A small image classifier, trained from scratch.
Model: arch gmlp, norm layernorm, layers 16, width 384.
Training: soap at rate 0.0025, 12900 steps, batches of 256, held-out accuracy 22%.
Data: trained on photos of plants, animals and fungi (iNaturalist), 77898 training examples, 42.4 epochs.
Rows from block 6 of a small image classifier, named by matrix and row number. Rows with one number belong to one neuron. Each number is 128 + 32 x the weight over its row's rms, rounded and kept within 0 to 255. All counts start at 0. Numbers have three digits each.
After each neuron's rows are labels from the 100 images, of 14848, where the neuron reaches its largest size: "top examples" is what is common among them; "patch colour" is the nearest of a few named colours to the mean colour under the peak. Only what is clearly more common there than usual is listed. The data: photos of plants, animals and fungi (iNaturalist).
# u: gMLP up (value half) (model.blocks.6.mixer.u.weight, 576x384), inputs 192-383
# v: gMLP up (gate half) (model.blocks.6.mixer.v.weight, 576x384), inputs 192-383
# out: gMLP down (model.blocks.6.mixer.out.weight, 384x576, transposed), outputs 192-383

u.16:129116131126129117093100107087133163075111147160147183082136110078095160105115076146094128144112071159115175119115084138114061098142140115143155121141181108144138166200099106126116121170224129125128137156124117157125134124125134068136146187094084123134106096195242126187143089164169117140144098121095109150120147066115093128156107106158099136105157132112106164124055079083137146114126145100160080129139150166175100098029121107139134159113061111090112115117137116093096129143129128098108181131123155158116124083090107130176140084142095143124149121146173092166163139149166103076
v.16:124139110168126162090157167107119214108115135157125195137128081104160131106064133159167058173107096188121170193148040123099188099128105124136136115186179109118167150133161123145132146134066119154144170089118095121124194110094106112187123176094113132144085100159103151111152168120186140053124132126123138136123135114132133134097130126145156104122154189154167176124143097127127130116149158118107097119161148108174164140168158079129137046115135163120131084092159118178169116110128100083178132149125131131140148115161209120119164053124162139124169108159055073121173126094138126101
out.16:138114155091144140085126134114128202056154152068147166142181139091162119153165074142119082157057125087084163142120166124063125122133149126103095115179143118157091153176092149118178130097145147140096068124108137139062086097087135092112184097156068103193118128119170105172145098108112126128107115106075108117168102083077124117086078116115129141119149200190167187110127175169159152143105159107138161111092108129134200217152145070114150055119137175115113139092118135105135140168118143103113123127104166145136074070179113100142092138130133121099175068172094127174179192111150146096
top examples: phylum Arthropoda; class Insecta; order Lepidoptera
patch colour: brown

u.38:185139142142087110165146154145138053177148137083157155191084155131122159135119105140129108073130134105203123127156108124129116174107117145131127140146108140117099113127106098099132093119088163073140139176138068132162179132094119126096141135111137113168151194126057152167090116101146062088154083154154088131195107098138158168139109104163146155164145096132176143121144139139112103140108089156136174096150139093188111120103115067130147216156137141114128109146078122128101114126161195081117142124170125133114133092140192060063163127163101122164081124170164137130131103118092145134
v.38:090145146106157115105099130147115110100085083087117141113096114081103131134144112142087085125087123102165108129133144085119081200145154141072149149161114161122131107127151129148132156122156106056145112093169153043142119107138115136115103128152132122130171101099130147176152127140104077138140142121186110158122150148147114123151092114130142140115105083060130129147124150101111177151116027108142171127150136098181137107102164111133104152152121130091139099121134118088161129175185151109102164172065133073117144162152084168135045139116164116101129064101106126067131140101100096083
out.38:122145099144128154147087108143103086080111095172162232170120108139126162153162122059145086077150155073220115168122150145107167194121151110125130147101113112075115087140167101103114138138115125109182140164111142098124128159156144106078095176130123064104108165118169062168105108104147085123155089122118075133113194117122082097194138085132130192147112115089131140161134135107127147153114096135077134128130116092089085111126135135090123109105122116027137120120161131084169116178128149041145082120150160150067139142124206131144090129101183154090116096087132204085064191109107147085
top examples: class Mammalia
patch colour: black

u.226:154174144142108049157133144128190112100158046153147091089145097120072103179184202129052149189132147117113077141121105185183117091108153133127103122131143091109188105152101164119151084079149103134104101141148098145109164118091149127140105156149119160093165163061133103118114122148117097163109099126168142056139150099178167091137056127116093164101094095192151127146136124186136110153140154148165191143142131098113105121162125118124165137095078131127113064117094130154129106104136142089156090118167072117057134211109067062155098140094096076106147123101096122123166088157149102080
v.226:093113167107118156086141188141079135134169125111144150148107143102127079138126187092092139105162137080102130085165049129123143146108144126153136161159186126181201120133124171150129102125071139125153106159158070167156160155138088108116127111157143132144105144132143130136115121156104149143109113179096088139148113095144226097129167208154120124120173074111127169134189054054165099123116090120172143117132134098133105160110093125126140114159122089122110106093111133095143173140108096169110121119142123088092094195135077140134191145098123117109121143120093099119088140113109072150
out.226:095158155170147113089175161135151189125127090119131150127128132117138129130099136049143131099143105137119152119148096127081120129087177186180131142138166150204170095115152149130112101097084132107109082147084163167134113098126118088124099188084116103089108111136083169139089096107137146095167092186106170183075110028173113096118142145142135109159168166094107165196130105154130115093149104117148175093179106101086108143127182167167139108123136102143127096141085112096050144109128111137095160107224158102095125133086150112125118079108093111109157166102074128047101093100177123139
top examples: class Aves; order Anseriformes; family: Anatidae
patch colour: grey

u.161:046110184137101129084120136125143129188182146119116126198139171093110148142147218084150131070120142126166124108094128105150157130106186130103145137075187141141115140166126142103136129149115146194156169120095145096128077130098074081094209090152132097170094108154136107151098171183161065108077140133102153113150124122084129132130138094196098198096103148162137099163138162154090138126096128161124140117122038146067145137096080143102111143117138129132132090109144116103118180186144122195156168093141100077138100124169099117087100140120129147140145145117123158135118166091074117153
v.161:135159137110080155117172112132178059143122101170087171092114059070118153191159156090069116113118094133184151135118152133084124121144132150151063099138064085105129164146050085114099138177129096162131152115145131092111143113156080108156142121066128101101106110119121103127125159147106136124160120131152129105114117114062164132100102148153067191113157166161089040156089066065140084119098130151070080132112118131193175116130116103151076112068132118132159151131121083080104130136167151141118189148163083134160121129152079153149148143138114131122156191155104081146130143142135089166
out.161:151123062135112117166121149151136110133082133112069129134085127042133119119125116066127103120078136121150081104152175162113094138172153124107161077205082144131136162155123139120112134145176122118166112109167071103134119159193161132118212144085146095075167151110177081072096112152137162116064116121107160187139067053148080128141130128158145112107152187120116153144072207119159175087081104129130126153099122113102062126087126122136171162093120135163161118094171149146132121151116118161132163103037118131163166116130088102116100185113109132105130157119093137139113116162127205142
top examples: order Charadriiformes
patch colour: grey

u.309:148144125199158099155100154150149145146100089125131142114072099092159198078140108120184138074124128082074133127100156123145121129106088095111145226163143106153091138111106159134123102138175152096148154097096160081130157142109117065154069135109085161093129100142080099185071136130117119160184133114132129105201138093127131073097120126121141195095138103111143155164135070106081086118082118095125092105114174101115136114108167142103138100105145145149089094100118118153136123126171067117146106134140148180107121113092170126080131103065180150099094153116157124156110176093178109080
v.309:139148130173124087155098114126091203062120089114186119068147152185199111128151167118159078079105108133095141182116152071122132133130113100055090134144121131128157138154129133153143084102132084138093075128181133078187109051121127100138144109179109100169145082160169112053112167126162104140087124116120123142119099170083098109098112147122106128146128093041156128122140131144133128065160108105124111102179147149136109102163098129133108154148186121123139154140095114094178142117183100184103094093153067142145103101165158113140101124161124060116114116145161121178080116142134127076
out.309:161093054130128128135069095127045136092111145138147142144119173105133109151195150099197116080095153089146116118150150130114129111094104110074145175126111070128134134160088097090135131157097164122117107110119125095102131095090071117090104173195114135155064134108126149164110180103077149129123066196180147143119100103108109141113158179112123159180149134083094127220099141147122138129147117096115161103135138124144068134094112134130103176171204140118125131125162100096195112142160107151109151169154192138065072123150091131122149112119108131190129069102200103189144189092149096079
top examples: class Mammalia; order Carnivora
patch colour: brown; black

u.254:086115100134115119108173097136137199082110126090069128156210110125146090105155113168138171167137120147144148117186131239113093105037085154110116093152178098142088117187131172164087109120162156170096119131105104145121101076154097101132068097128121085094135097138125159095193138127088153180104114105089137137118110099146049110166102183114147139095148079121145069129140184156126202135116128132147089085103091105130139132107084200135181149125170130103130143134136081061138100145104139158131164065163144127158193147082181067071146121119136123140080147139068132128100157089175111083
v.254:085165153162140147100177124126138180160098169136091117119074177155118131124123115153163149102172145092171146178159108067091107115102127177120083150136154096157155157087100128134104132171112118181067139134137141164082113117193126153092127126085159165107122083080100109164162168087157156203108134135143088099074152096119205128092108153114134140124186121146134167159180176198160083112099127119133125123063120115125094153108070132172120138145119181083109177141177168163109128116104169143083122177053149143193176122093133137178150110200128025142166122113121115100137073097137123164
out.254:119154173139140149113132130200139133123094128101142157149097117167216105104078122152168119053153140134122081166135069139117078085135156084116182167171117155119159105115105140124131148148178117128064096134069128116075144150167119088083139152128141160085144112115093185144165122107104142215103102104150109088109147127135110144116131122160134111120160103119192176139195131083129067134113079149168091084137102114092049104071039090126110207152140210114137144165166135110129142102129094117077129170150159105111131131119168085157110119109112081159183082138138087014133085127162091146
top examples: class Aves; order Anseriformes; family: Anatidae
patch colour: grey

u.531:130143113151139160102190100142156101143134113167131113110092060115118098115112107115121070152100118136149092120184129084113094138118107124102141101096087158162103139150148154083059075101150101146142120164113120097126201097144184137165142124138136103142117074166120059125072107117132089126142156205152144108124063107154048096128185163178139129099104130190119128120122116127098127147115111151162176161131103086096178090159157122098112106091173194144102139135107131114164106180179164125172123155161186082176139095120154094139172063102104134077094162157093110127108107134170142090
v.531:151087134104144047087113116126120153131082130140124121152103176145202162115086166123100152149142054157115173079102070160142120131149123106089095120185108121203110175073111141132099144133152116098162140144134163081170141105155124156146117126092144123206118151135136112149097150131121154198091124171119124154135115065127048148167169169172149102149153190144124093139131100101075127170097144159162146083095173126107142127170090163174092099110127138140181095162167106199105111069159198100138132157101163135116151114140130166131134138153138117092096095194119104144108216096137129116
out.531:143119114097112112093108055135127096074158153149188098141146147076182132161152093098114138129063073183117137087086108105128201088111084128090116071103102131164094155136098100094077156128067124127128185107115126134147109180143112148147133164179093093162141170078109141121070072062058147136031146096085112068133118057115119141156154168153110186188185140190120095133149109093098110098117109167165147134171122164079133158127160213145153112122127102120167087196158089083104097125203121112117105127138124176136110088134119126126103095157133142126134129131126117117162126173111143126
top examples: kingdom Plantae; phylum Tracheophyta; class Magnoliopsida
patch colour: brown

u.432:103174136156142132128174124138174113135148096122088131149134100169106157132097090104134103201170179135096102164099166211177149068168084155081147226115138097129120178138126118139139144114114205180147075133112072071100114116142184147174155141184115162127105123116066163089131161134183070117114161121131133056128111164145130135158064179160108091142144172121147111145153104120114122127143129116113125184111157203137150142083124153132144119070149182187190136123115090131129095168160140113165139074134081141137129198124099137092202134101073140125107153117137144034111085123115097127
v.432:087100136147097143107148089193119147113076106119139096093121128125104127159172129099098134123165124123154152118122124157119160120177069151190160123069129085091133145102170160129136097111082147177133138103182124134156140127086197124095228209094101142193148076130090082131125097101133126138154121074155149134231157118108117163142121105092149149186148143109182061089153144104130132162139169109133017104136126143086195131109095133102128169172122128157125140147203163111148091143130204083132157121092068106130106140110185143079153098111110139142097140106101112122118116138110113105
out.432:154050134085143084140129109133118132094092120072107163174126120146143151163138190143117107147130133159157200100154020084077126104111131155162139144116136158174089144105162154137186133129126118163033142164067079111162123160122155090094087177155147142161109130189058111182140085183098186166130137184098137199166105112127171139153131146130089136131120109159106101151124127145142090142104162132152145120126169127133162160178130116074101131107127177170156087111139105146097120083165135192118094172106117147100150179104181062070186156131049131014128140189122151139141121132149119111
top examples: phylum Tracheophyta; kingdom Plantae; class Magnoliopsida
patch colour: grey

u.286:117177128083086157159170144164045109137115100090164147151111177147170199089133060119176107183115133084115152143146135203100142114156156100105098125161176101156163158150147125136112155084128103130074116129125117114050131110056109177140094114124109146062088128138097113077135148180101098130099117138148176180142130119090112126100060183146169147117082169161089092203077183132096139122148091116169175148115149181168102097138101135138154119095091162147150067137101132136185130130155120131141147119123187153145124161173121118184147124092185135160129124150093105097049114134190146126
v.286:102127120131115145173132153160154138138119068116144158132083077154150147124098108103152157140189083108070105128129118094199125102116179118083191083188142166170129169152148118129141089122090067112144153123143127136072118143127155146134114120191114093080053174131143166101088179084147121100139131164119146095108126098141120118113152122112119164185149105123172166106047132129102106073157136068141157165117154105092172147193151090054123099091056175088114119102112115111120114101107153113130202099093143135100135155202146065120144160160126083154149118163171172153108105138112119182
out.286:139083104146120083175147127105155068109147093101120105072120124126128179115037099106141107091134131092116135100120138101158102094114120153108168150150100086159119160151120099119077101118123081087114103119118114163130180129075129169154138139114131115129080089092084146096149141061113109092103145096183122136106171220201122110120131172166091122153123133175118172117129112124158175167101117101170131173054143081089152099133187113092164097160100136142097168120080093136143143071130149110105172128128075155114167123168138095129127208174096090154108080081196159113136138133152124112
top examples: phylum Arthropoda; class Insecta; order Lepidoptera
patch colour: green

u.409:134163133112098103040160153127144130138148150156133174152129120079146113127098155174134163134129100104129116181144129135119070123136162117115154095095172091182173128103112150152066064132135098163167165162189183152127107151092173135142136129127147132167103118179110143070090151125100065130075076131140115086210144155092192145112125079141110168088125132077075129128104149052128073076149087146142161122157120106116105105118081127108167143146144118183115114142092169060106122086132155120143160128154203112183111109108122141122084160149110122162159146121087156143064168212131129119
v.409:127151161130139149180167115202110102104138092140107117106114101086149192131138155127153144181120122130133146082129136102136103085096165228108105072161131116111086074105193121117103175104136109123165139114108135153135160128120157099110120153159176125126127132119150105105129117098064127144117134080151162074172078128154116109138192142163130083127100078071170126188138141170070168145136115176086133077105061101086166091151141144124110205152070151147135117166140148178124081094096153179128166146120086136076116092090179171112092207088114130155185139174107109176138154115061103150
out.409:112152125142119110119052056135144137129208135164115115137095110086102120171114138161125125160082146095123098109135175160193187090113139133122068065178075114107085084070129084122083135116127132130175187141092168134144139160169184082165150119151128183125057130156118151110185115173097099105159129098169129123171135172090113154136159084130131132140089152123160165206103129143106189165144100147175119106127082147094144119099108070113187149145083109172142130103150126144144110077107117125102126116115175160094152097152156117142091207175078095076127126141130162139211108126115115099
top examples: phylum Arthropoda; class Insecta
patch colour: green

u.469:140129105135121109178093172109157111123105168130116145135142055100109100126110070072190156157083091144131051090114164156127136185133149169164171096132151090148095037118108136167108163108076127101095117126127167134200157114077099115130117189136095047091114134111162130143143109114119146123148188173118096155114168133097097186090113109114104167149113140153125072083158139115175114146114067099193121105128117133118084106093123128138126144101131099143075136079139152151153106134142115153153171135143129137121151117142160047075184100069095148140161135162150129188092198084123130112
v.469:100134145135165129110128151157079112120157123152154148131085129110124114105126173125115079144074115144161132175131124134130118128174118172192169098151096109073169154153044150124108177149094158159108158083095167114179110113129089116146123181102160113063162163123093085165155099146123150161133144175169098102068154146149101159153154167131135176144121181159080181085116107171168182132108077124157173104094181116121077178120157062142145084139163161182095134099101103104126165150169106123157132174195100156129129168201163060146137150110142124143118143225171125090139061122123123116
out.469:077095092098131059100121212120130135096122136129158100162102153169181145163155175128122120141137156206127104116193091154098160158156084181185139099107106116111194072114128048169139114139157098133178184129160114128109098152105099088143117160098180133084130138160133089145095140133138132121155127108170080090132138151122132109120100111110100194137122130079137138116112128130127100158139129152082157100094082102091052151125169146110103131110123129108129122090112155113134203157114140105126163182124093095132169150138067133162160178166116125149145124106145176111110053177107134157
top examples: phylum Arthropoda; class Insecta; order Lepidoptera
patch colour: brown

u.434:085179170158201073107119125190136153146103115136069127115155059108149118140123151153149092153112171126143119144089162137061164141154131097212184134099109126156111120109115099111125151117125127179189130091094151110127137084184123141109110130184099122103059073160117148166092167151181082141134168141158093177129122169143132122156111163073094120096149156065057113148125156170131200132103115073111079151141175110113124093139090066105136061120155102130178090100137088162110117155164143132168106135126103110131054093183148137118108182129119062115115096141062141142137100228152111136
v.434:119167127117168079127141112166106192086178140131190131051102140118200177136164082153131128125132116069080115140107149151142205111109108127094096103126113098125123118100169135108147137073175097106082115139144184144112080088151140119100116136155124143125079103175117152177094155092125141177097181171144149171103105157129169088200106176128126138146133164107081131108174120102113131155176104083100056121181169147129146125082123175147135091106113148155115088117161182123134084070138217173137116071183122077094118122142092102113150130143191160088127132221200111136166157112114121128
out.434:157161077086135153152146141144125115148126112129145123139117104150086155106132077104098156158129081168138121099096118149137117154138094160087058144121123111099168084137120156171091152071127112150104098163129122117118147067106093098103174183170115086036103136119146180154088120128121146144180149114084151169127119082124145121113094149066123062152088141039110167079089169158122107144172106046139092123110167165120184169122114154160129156155131154162115140121103059088127130152156098161123117170142160118112083081153131097069099105115104082107123044173116077136161152172117112183
top examples: kingdom Plantae; phylum Tracheophyta; class Magnoliopsida
patch colour: brown

u.266:135166106098176100154164106118051139073057150115128211120127085080097109113165112132112134116137158101169158148140137172123149137164137123129137138194188147085080166124149112128131155144083112152182154102127186093149100134165158111164139097162117190144144148157143142126131173124161136149105103147112126151138164150088102120096112089133129117119142122074131083121115145141072124115103129115163124117138118138101104119124047179117138086139133164183148097067112163062079171133162087112119136104063159127143084104095100172155167070105172064053212216122151146120158139112131116167
v.266:168101185136107168083131220184139062057134125106137128133160157146113085148160096108135137154129089142111102138138091152103092131095141126143104126215140110147098092120105129101152110147080104103161131092108124084149110127087151126114182141106082134119173137113148077187169089129141098128206097121112115160166123130072109092176120122131119125104193120151104100110159123146147159164147085165069151142125134130146078112140096060128156122168108189066107111170118135116146098140108148125060152129096176134129153164173098060080133091107119150201133122146157152127071119117091115106
out.266:165183137152137166100055153122136131090116136161128152091094158048114087080163126108123126122138111135102119147103119186100125098117128072121142136195139066156033103091181085100130170162163115110122102146125079094090162198110147120137223114105104146120174173122118112121163141172154158077138100124120089168134062130161098141143099127141130092118081115127118124110173115149112111150172127187065160130091103185145084140118137114112168080136079158142136144164049176121091172118130152141123100115168154125136146100145091116178196177145124124119185127134121148141117102111141101209
top examples: order Charadriiformes
patch colour: grey

u.231:180158162093092097045080121125119139122154123099134114164133129130150148137074180164142157084093190122088150122201121102114117097125152135140120138136135145216126154110152114106129139153150108099114158157092099143125124109116208108174089106089118138112126117165159119105153130124122123163168145137097102140158109104163152108111110092134171191123120095163061159146091126102083120153128098101123071050136105152072124092132142163098095083140160134113129116104092152133183122129212137158149142195122094103123140085111150089067118126107113112171136146204108152104121100069117138139
v.231:201113144121117120141114142128143135132146202135164052152153096136118100110104141142103086131165096126145160181152104125044122162162121136144188119099089115117142099140098137095119121092120141103164197139110138166134129133117101074132138092107098172099146149129148155103178100110104155159139122116116056175146156125153160110133187070093154120118118190140123170153136107143187107088105047167152189155138105064174150099143172147101083077150156182149152176127115124098171048169148119106095120136068108105184123086112164147111081113108092144115145189120158113110173148092133082147
out.231:145184104130132132136116086156087110144130213141113173152106126104111096129054148120123109110107161117153081130111128147158167094133134133128167114149124175107177113140132128164127086158123152143131107157120179101128167165082137076182113138167088114142096130134170147113182126129099124122097113097116103134101191131096157108093110122106144132085147109091130065081142059153192048182163130198153112135091133130165121090139164156103114145081098167147118187158136125087177140086110051126147119152151112119100159097106149064113088074162115202147121157096097141098059135154181186159
top examples: class Aves; order Charadriiformes
patch colour: pink

u.458:131145159113110160131056153094142049118149143134142124097088107118183196153175171132176136127158188108088227189143134117149108183160123143109135110111150070120218075109173104102106122076127105114137150153085093117134161114074152103167132139109133105116196060123077150121084133109147155099120079142121102126152115092151114147112123099193164173093145075114100120155183155168146147130138152113099117154156058108125130128116135113142100094160084105137157171091147118129113169122177093090125096138178122152082175131191195134119064131138131097095117068120134116138095138103139114186
v.458:106178099106145151133107153203078083128117200076141168102137120132153102100168102117128178068114089083137101147156146168145163104104097153142096151179107147098124127143142179142127050119156167097134138167188188176129155181145148113157118145093062174061108115167129152071140127124059108102157075157130130143173104101159105121123093156179128121097143152163156080130170097130101092123131130098135129084108175130118121121153110163171121099138085138127156103090110093170192080121151103120120116137154102137074132184153140157146133114121109072127101100119142134096070165165103190128
out.458:081087146099118124109129141120049109085138113113167155114128151143113175135153110141162134144103105149171179161135118184169102093147130185121154138088123137080091075110145125157101141134114161057111087144103174174164159180116113139146141139090090106160177134162161170133147135147125071134121155104085121115099123167059124123149124107140141153181079153103138156134157155052069058136140134141133141102080160124092160194144132121116148077151093111138121096134131109124154028123141139155115050160125152156146109123131092139103112160193126153108093101063163195132173114152087121107
top examples: phylum Arthropoda; class Insecta; order Lepidoptera
patch colour: black

u.129:188120184052160113149170111129144097152161119075066129070109166081138076111138115102063083137118145135062106124042132162096084169153106127131160138107141120135152088120161173112057125151137141149099207071132198190135095103129127183112091124103152129194082100089127151142142088101189145095154170123045089171166124148179149140155168139132110159190160073140110125082135117133133142198149155160086145153090120094082101117118152105112100124133152107163078131097105138055115103041149167108121114155144132137182145144104099157193139143128112110132097115093148069129146128124122143171
v.129:121115098086174106135143134158156140127101156102152133120076075083124190131068109168165097177169101108104147115093117135149125106152135106127142129137092116118157087107104124093059142132154129165127159127151194099081129089119152178098107101118066093118131140102151090122177106124135182100136136058120136079145114137166097075143151135134163097142115082200137073155144156114151111146123163128146160162161175190173101101085205103132108128092144071131126113106095154095049110151186109111059120089101147074147159166140101146102239078099172111109115142165105120127194182136087146170
out.129:113143116132136152141140170117164106151087148094090079112041106052082142083143095105132168182084155162136102165108092116145117145120115111114092112121133107128150119104076085109095112126130073132126191149165139120157120126187147149117145119095163155127125082148102147140109109101127121204203137083124150150125151105111148120140158094105159114150174104145167088131142133124138127115125114115149125149150145189172093135102093201066091122118143108178157143113137157108116134125141158105142075156090127143098089182123116073117103084117152122088153074129136071111190123101078116103
top examples: phylum Tracheophyta; kingdom Plantae
patch colour: brown

u.77:129125088118155123060156149107082073181119141146155116118202151124124125156157100175097105149131174199102132141158150093079135114140098120159127160171077076136142147091186120138180121177159141137149054132083090134139120151151124172156074154141104119110133071125114074121121122156129182169175123097131148154142083105131122168145104121159132110149142072187144072120162148082108138086152142130125200121142167174106117162135134085109073178161179088072107161170136153130088152091076178111121118145059125104141153166130116158154048121102165136171131132112159153178133127101145168115
v.77:105122166118150142127220091126085124052121143133124085121101092089075125094122037141161161132083107122127109107121165151156157103135117090115108155065119150145089102163198177103179166124155128117113102117141113147149131120078170157110206130152097099134131105143139132170144137152157129094087154125133050143120116102144153162155154122092091174095110086145063081111113145116187126115141142104131075125137058184151178117188151027172107178106131120130127063123064145137182112079163125122187098090108195070122171117096107167071163112105114112149111180162147116130073158125069105152
out.77:086096219148126095110150149102159127124109173136108119143129186127114114120154176165115170140082112169114134159158135102167109173129112167118160166090160138112094169129139149122149157105069195120151131130152142123203172114114138175098174163180111144135117112087159131129105108122147097120054140208097106131158164139098147112108064189104121123089132125082165159125086081151169129107102103148181096119116158102149225150137134096144126164154201099154196138133149117138172126122116086093187097082161161153089179098130147139136131144173124040055127123105158142043141137117149109118
top examples: phylum Tracheophyta; kingdom Plantae; class Magnoliopsida
patch colour: brown

u.119:168136117171143170150124184145117077119133107155155098147144079119172113138175142143141148177092177167099120112117130113118138100073106136189145089141140131206100128108122171120139083057109158171117129110130106091089143090173111151156142088124073046151141081164157167151163120141127145109144143130097117046091141154122104085112115121159101127102092150107111078124153097058120104099080120123082109103101127123071082163188117166129162140189147133112136094096110128161195209079108147144107115124094145113121194122139097092131071148159090147151114178139141171073099127126098125161
v.119:134147085166101115116143098136094096087133112117175203073132144138141208096158113065097143126144129099119133134136131188131100105149159060136124115077139138110129111116099144125198104116165093169159153145110154133173075126153170147137127146142127131172116098118134132115103071105073112182065172110122124155141071151109167159180177160159102129193128179120087159145134094151109120162100064173139139106150106112127174147154127145184107120162190129116118138183081112140137109093069155147100128103104173128166093119148146046109145100124125113090116102157100100091098109097138087126
out.119:129145092191143098080119118129114084074130095140139100095161127077155148148138074143126177096136119139156070156126145107148157109124124153132092095083085153104142120133091106158165171102142102109103131145107162105087123119117165109120111154153104117052080101077110157164116086134140160123142071189179131168102087134117115143112149186126083167162121116172108182094094118125150132107090091136146097125083165152102101180172123131193128108059151123107090119138124067024174114133068139108171179154160135105143095123150111146090082135124111159155121100151139058154128133148142113036
top examples: kingdom Plantae; phylum Tracheophyta; class Magnoliopsida
patch colour: brown

u.109:167135104144110127156150180093103107149083138145144141161168119118107150078186142110106121144175185118072095118186110124131090207068153063105130138099129185045069124143123139144109098116137151083123139116106194173154109145133194123108114089160091167079128051093121103080145101116086152144168185127117124110106069160120109158050090122093144130094131170095102171099162073138133138177143098146098138165153137087125143082125113132151139102181048156058119051151148152135162110157122106121115120124085109149093165121198157139153164132117153114120120178138100119083126116161107131125
v.109:071103137164113138166093145123143128213142137141150116134144107102165143079116103142096119091093105133122109100123111048185152124117136126042147087155169174159165133167065083177150141089063123201113108120092079115085182088109149092121132095098155135060023080118161127136114120170148107124130161106092154136118132172178084124071125092086098199165158050113126167098142195134098096063102069151098189154118172064114163164161114127119137113155083084192098124097141126080072168124154103129151168157142084101150140109146119119163118139113108185135101189101145156164101148156096157103
out.109:121101112150110137094157182129090118144074096125146168106102156135161119121116104125193171083122128110163124160090124036146169134146126157060180071126170116184136147134169065126148101098154097104124132172120121154128114051099147110069087074137099112109098154159069157146106166145107185152143158097106144127211178142170113158089139127115080120148136102087103146097192163185140175095168163130154078155175176135041161120140156180055127168129143148144119125142153111208092129121124121102102190158138127141117141160175089125076110118133181166115122082105176111131088126057080131137
top examples: class Aves
patch colour: grey

u.58:150129154103124135144106119128149161097101109150125151206124171084131100161147179098160173149142095062188153124158161158164122141161064098149149173121118153141103142119071114107175168102140126120116101050114116110134107102118102133108167173145139123132109157229137116152087131163156115157136090116165124126092099171140140115059175226158110113195057170163165089131094179115123143090170089084095107110094180165139041214169142109113126182118099114129161127064127158121146127130142195125127151104141116101167102117144212084101134115140139132156177099074145136117153150135151066156
v.58:163125084194134122122104082109155155125094114125153172166157125081136068114138083123205160099160116165161121101095080110100093113083092093115101103148087112163141170187099174141161111083195138094175187071050127065152097132096128149121123148114112122144120154159067166093106116113141117149137146145218140090143105128082142130179162177158130100151149144123157090133140137131163133090085122120132195097109098142147083107153078138121185105116170148137164099136142130108169099135137176067115150165091165137134116157128127109107149164156104095151105106095114126155162107137126081154
out.58:125169126164190206149135106130129139186113150085079197066162169138121170110128137124137139070196192093112162133094112086098099100122124121128113085146118129127181110158149223123101099164151094060151139115154165168136120112107096149073134147189146119108146118155060138074133128138119114187133144140161160127214084165079069065118103167126141109111111111161075111158066159098172188199120093090119094174110104143130125088172119161075153118120156079185134157120108144094119090053135074129137168118138152138071180179122106112156137146172075087165145110100141153132151139099147157125
top examples: phylum Arthropoda
patch colour: pink

u.184:160068155110145119162168060081138129075127199140071045172135102101133145088097128156068089133101161121086135096084133147221154106124130099107178158141122157150144162082132141082163129143118098112188085102121197115176088143106209149118173116106168089135147199141132102133153133120148089185074164116157127062140090076095128117156108119142114128120108100125095153149140176098109171146111119050129132086118127186112116081142117145094186149143177165133088100120073136074149144089137094101110168102107168128100169184153140119146129111170134111157146097140225135111098080131126120141
v.184:064133163120145143123123166080117087113168160176151117138126082126122150165150115130126094115165077157037133141125090121105123123142131085174136139111129087145187146119103138076093098113151160120126114144128139113118130158146121181079158107142087113156152094143132093178074115178127116116167145134189088159096122087022110157167208173121166096143085102160154104161138144180112133121175164119117184167112124151149099124164125149115123140177146081107132121112086123132099064059151127115079133146101119177143130160099136161165128111156104157142104174115081140171114139159165099141
out.184:145102153146164131163103069107116181161164160156105059087148165125117087157159114149115099056169123127110103173115030113110120101142139093157146117122110153176110138152144088110097117093130186136157168129169095119143118195109195155121093155146125113115122072105125138117075181163138116087096144152093129079084132126085146188127151145107146193086153160067101150106113139095139163181127105182149147153149093204106142109158106207107147128121147063168175122091132096094139055130166121089102089147111145085095130132133145147132158110174097118087177184148076138137096110103125068152
top examples: phylum Tracheophyta; kingdom Plantae
patch colour: grey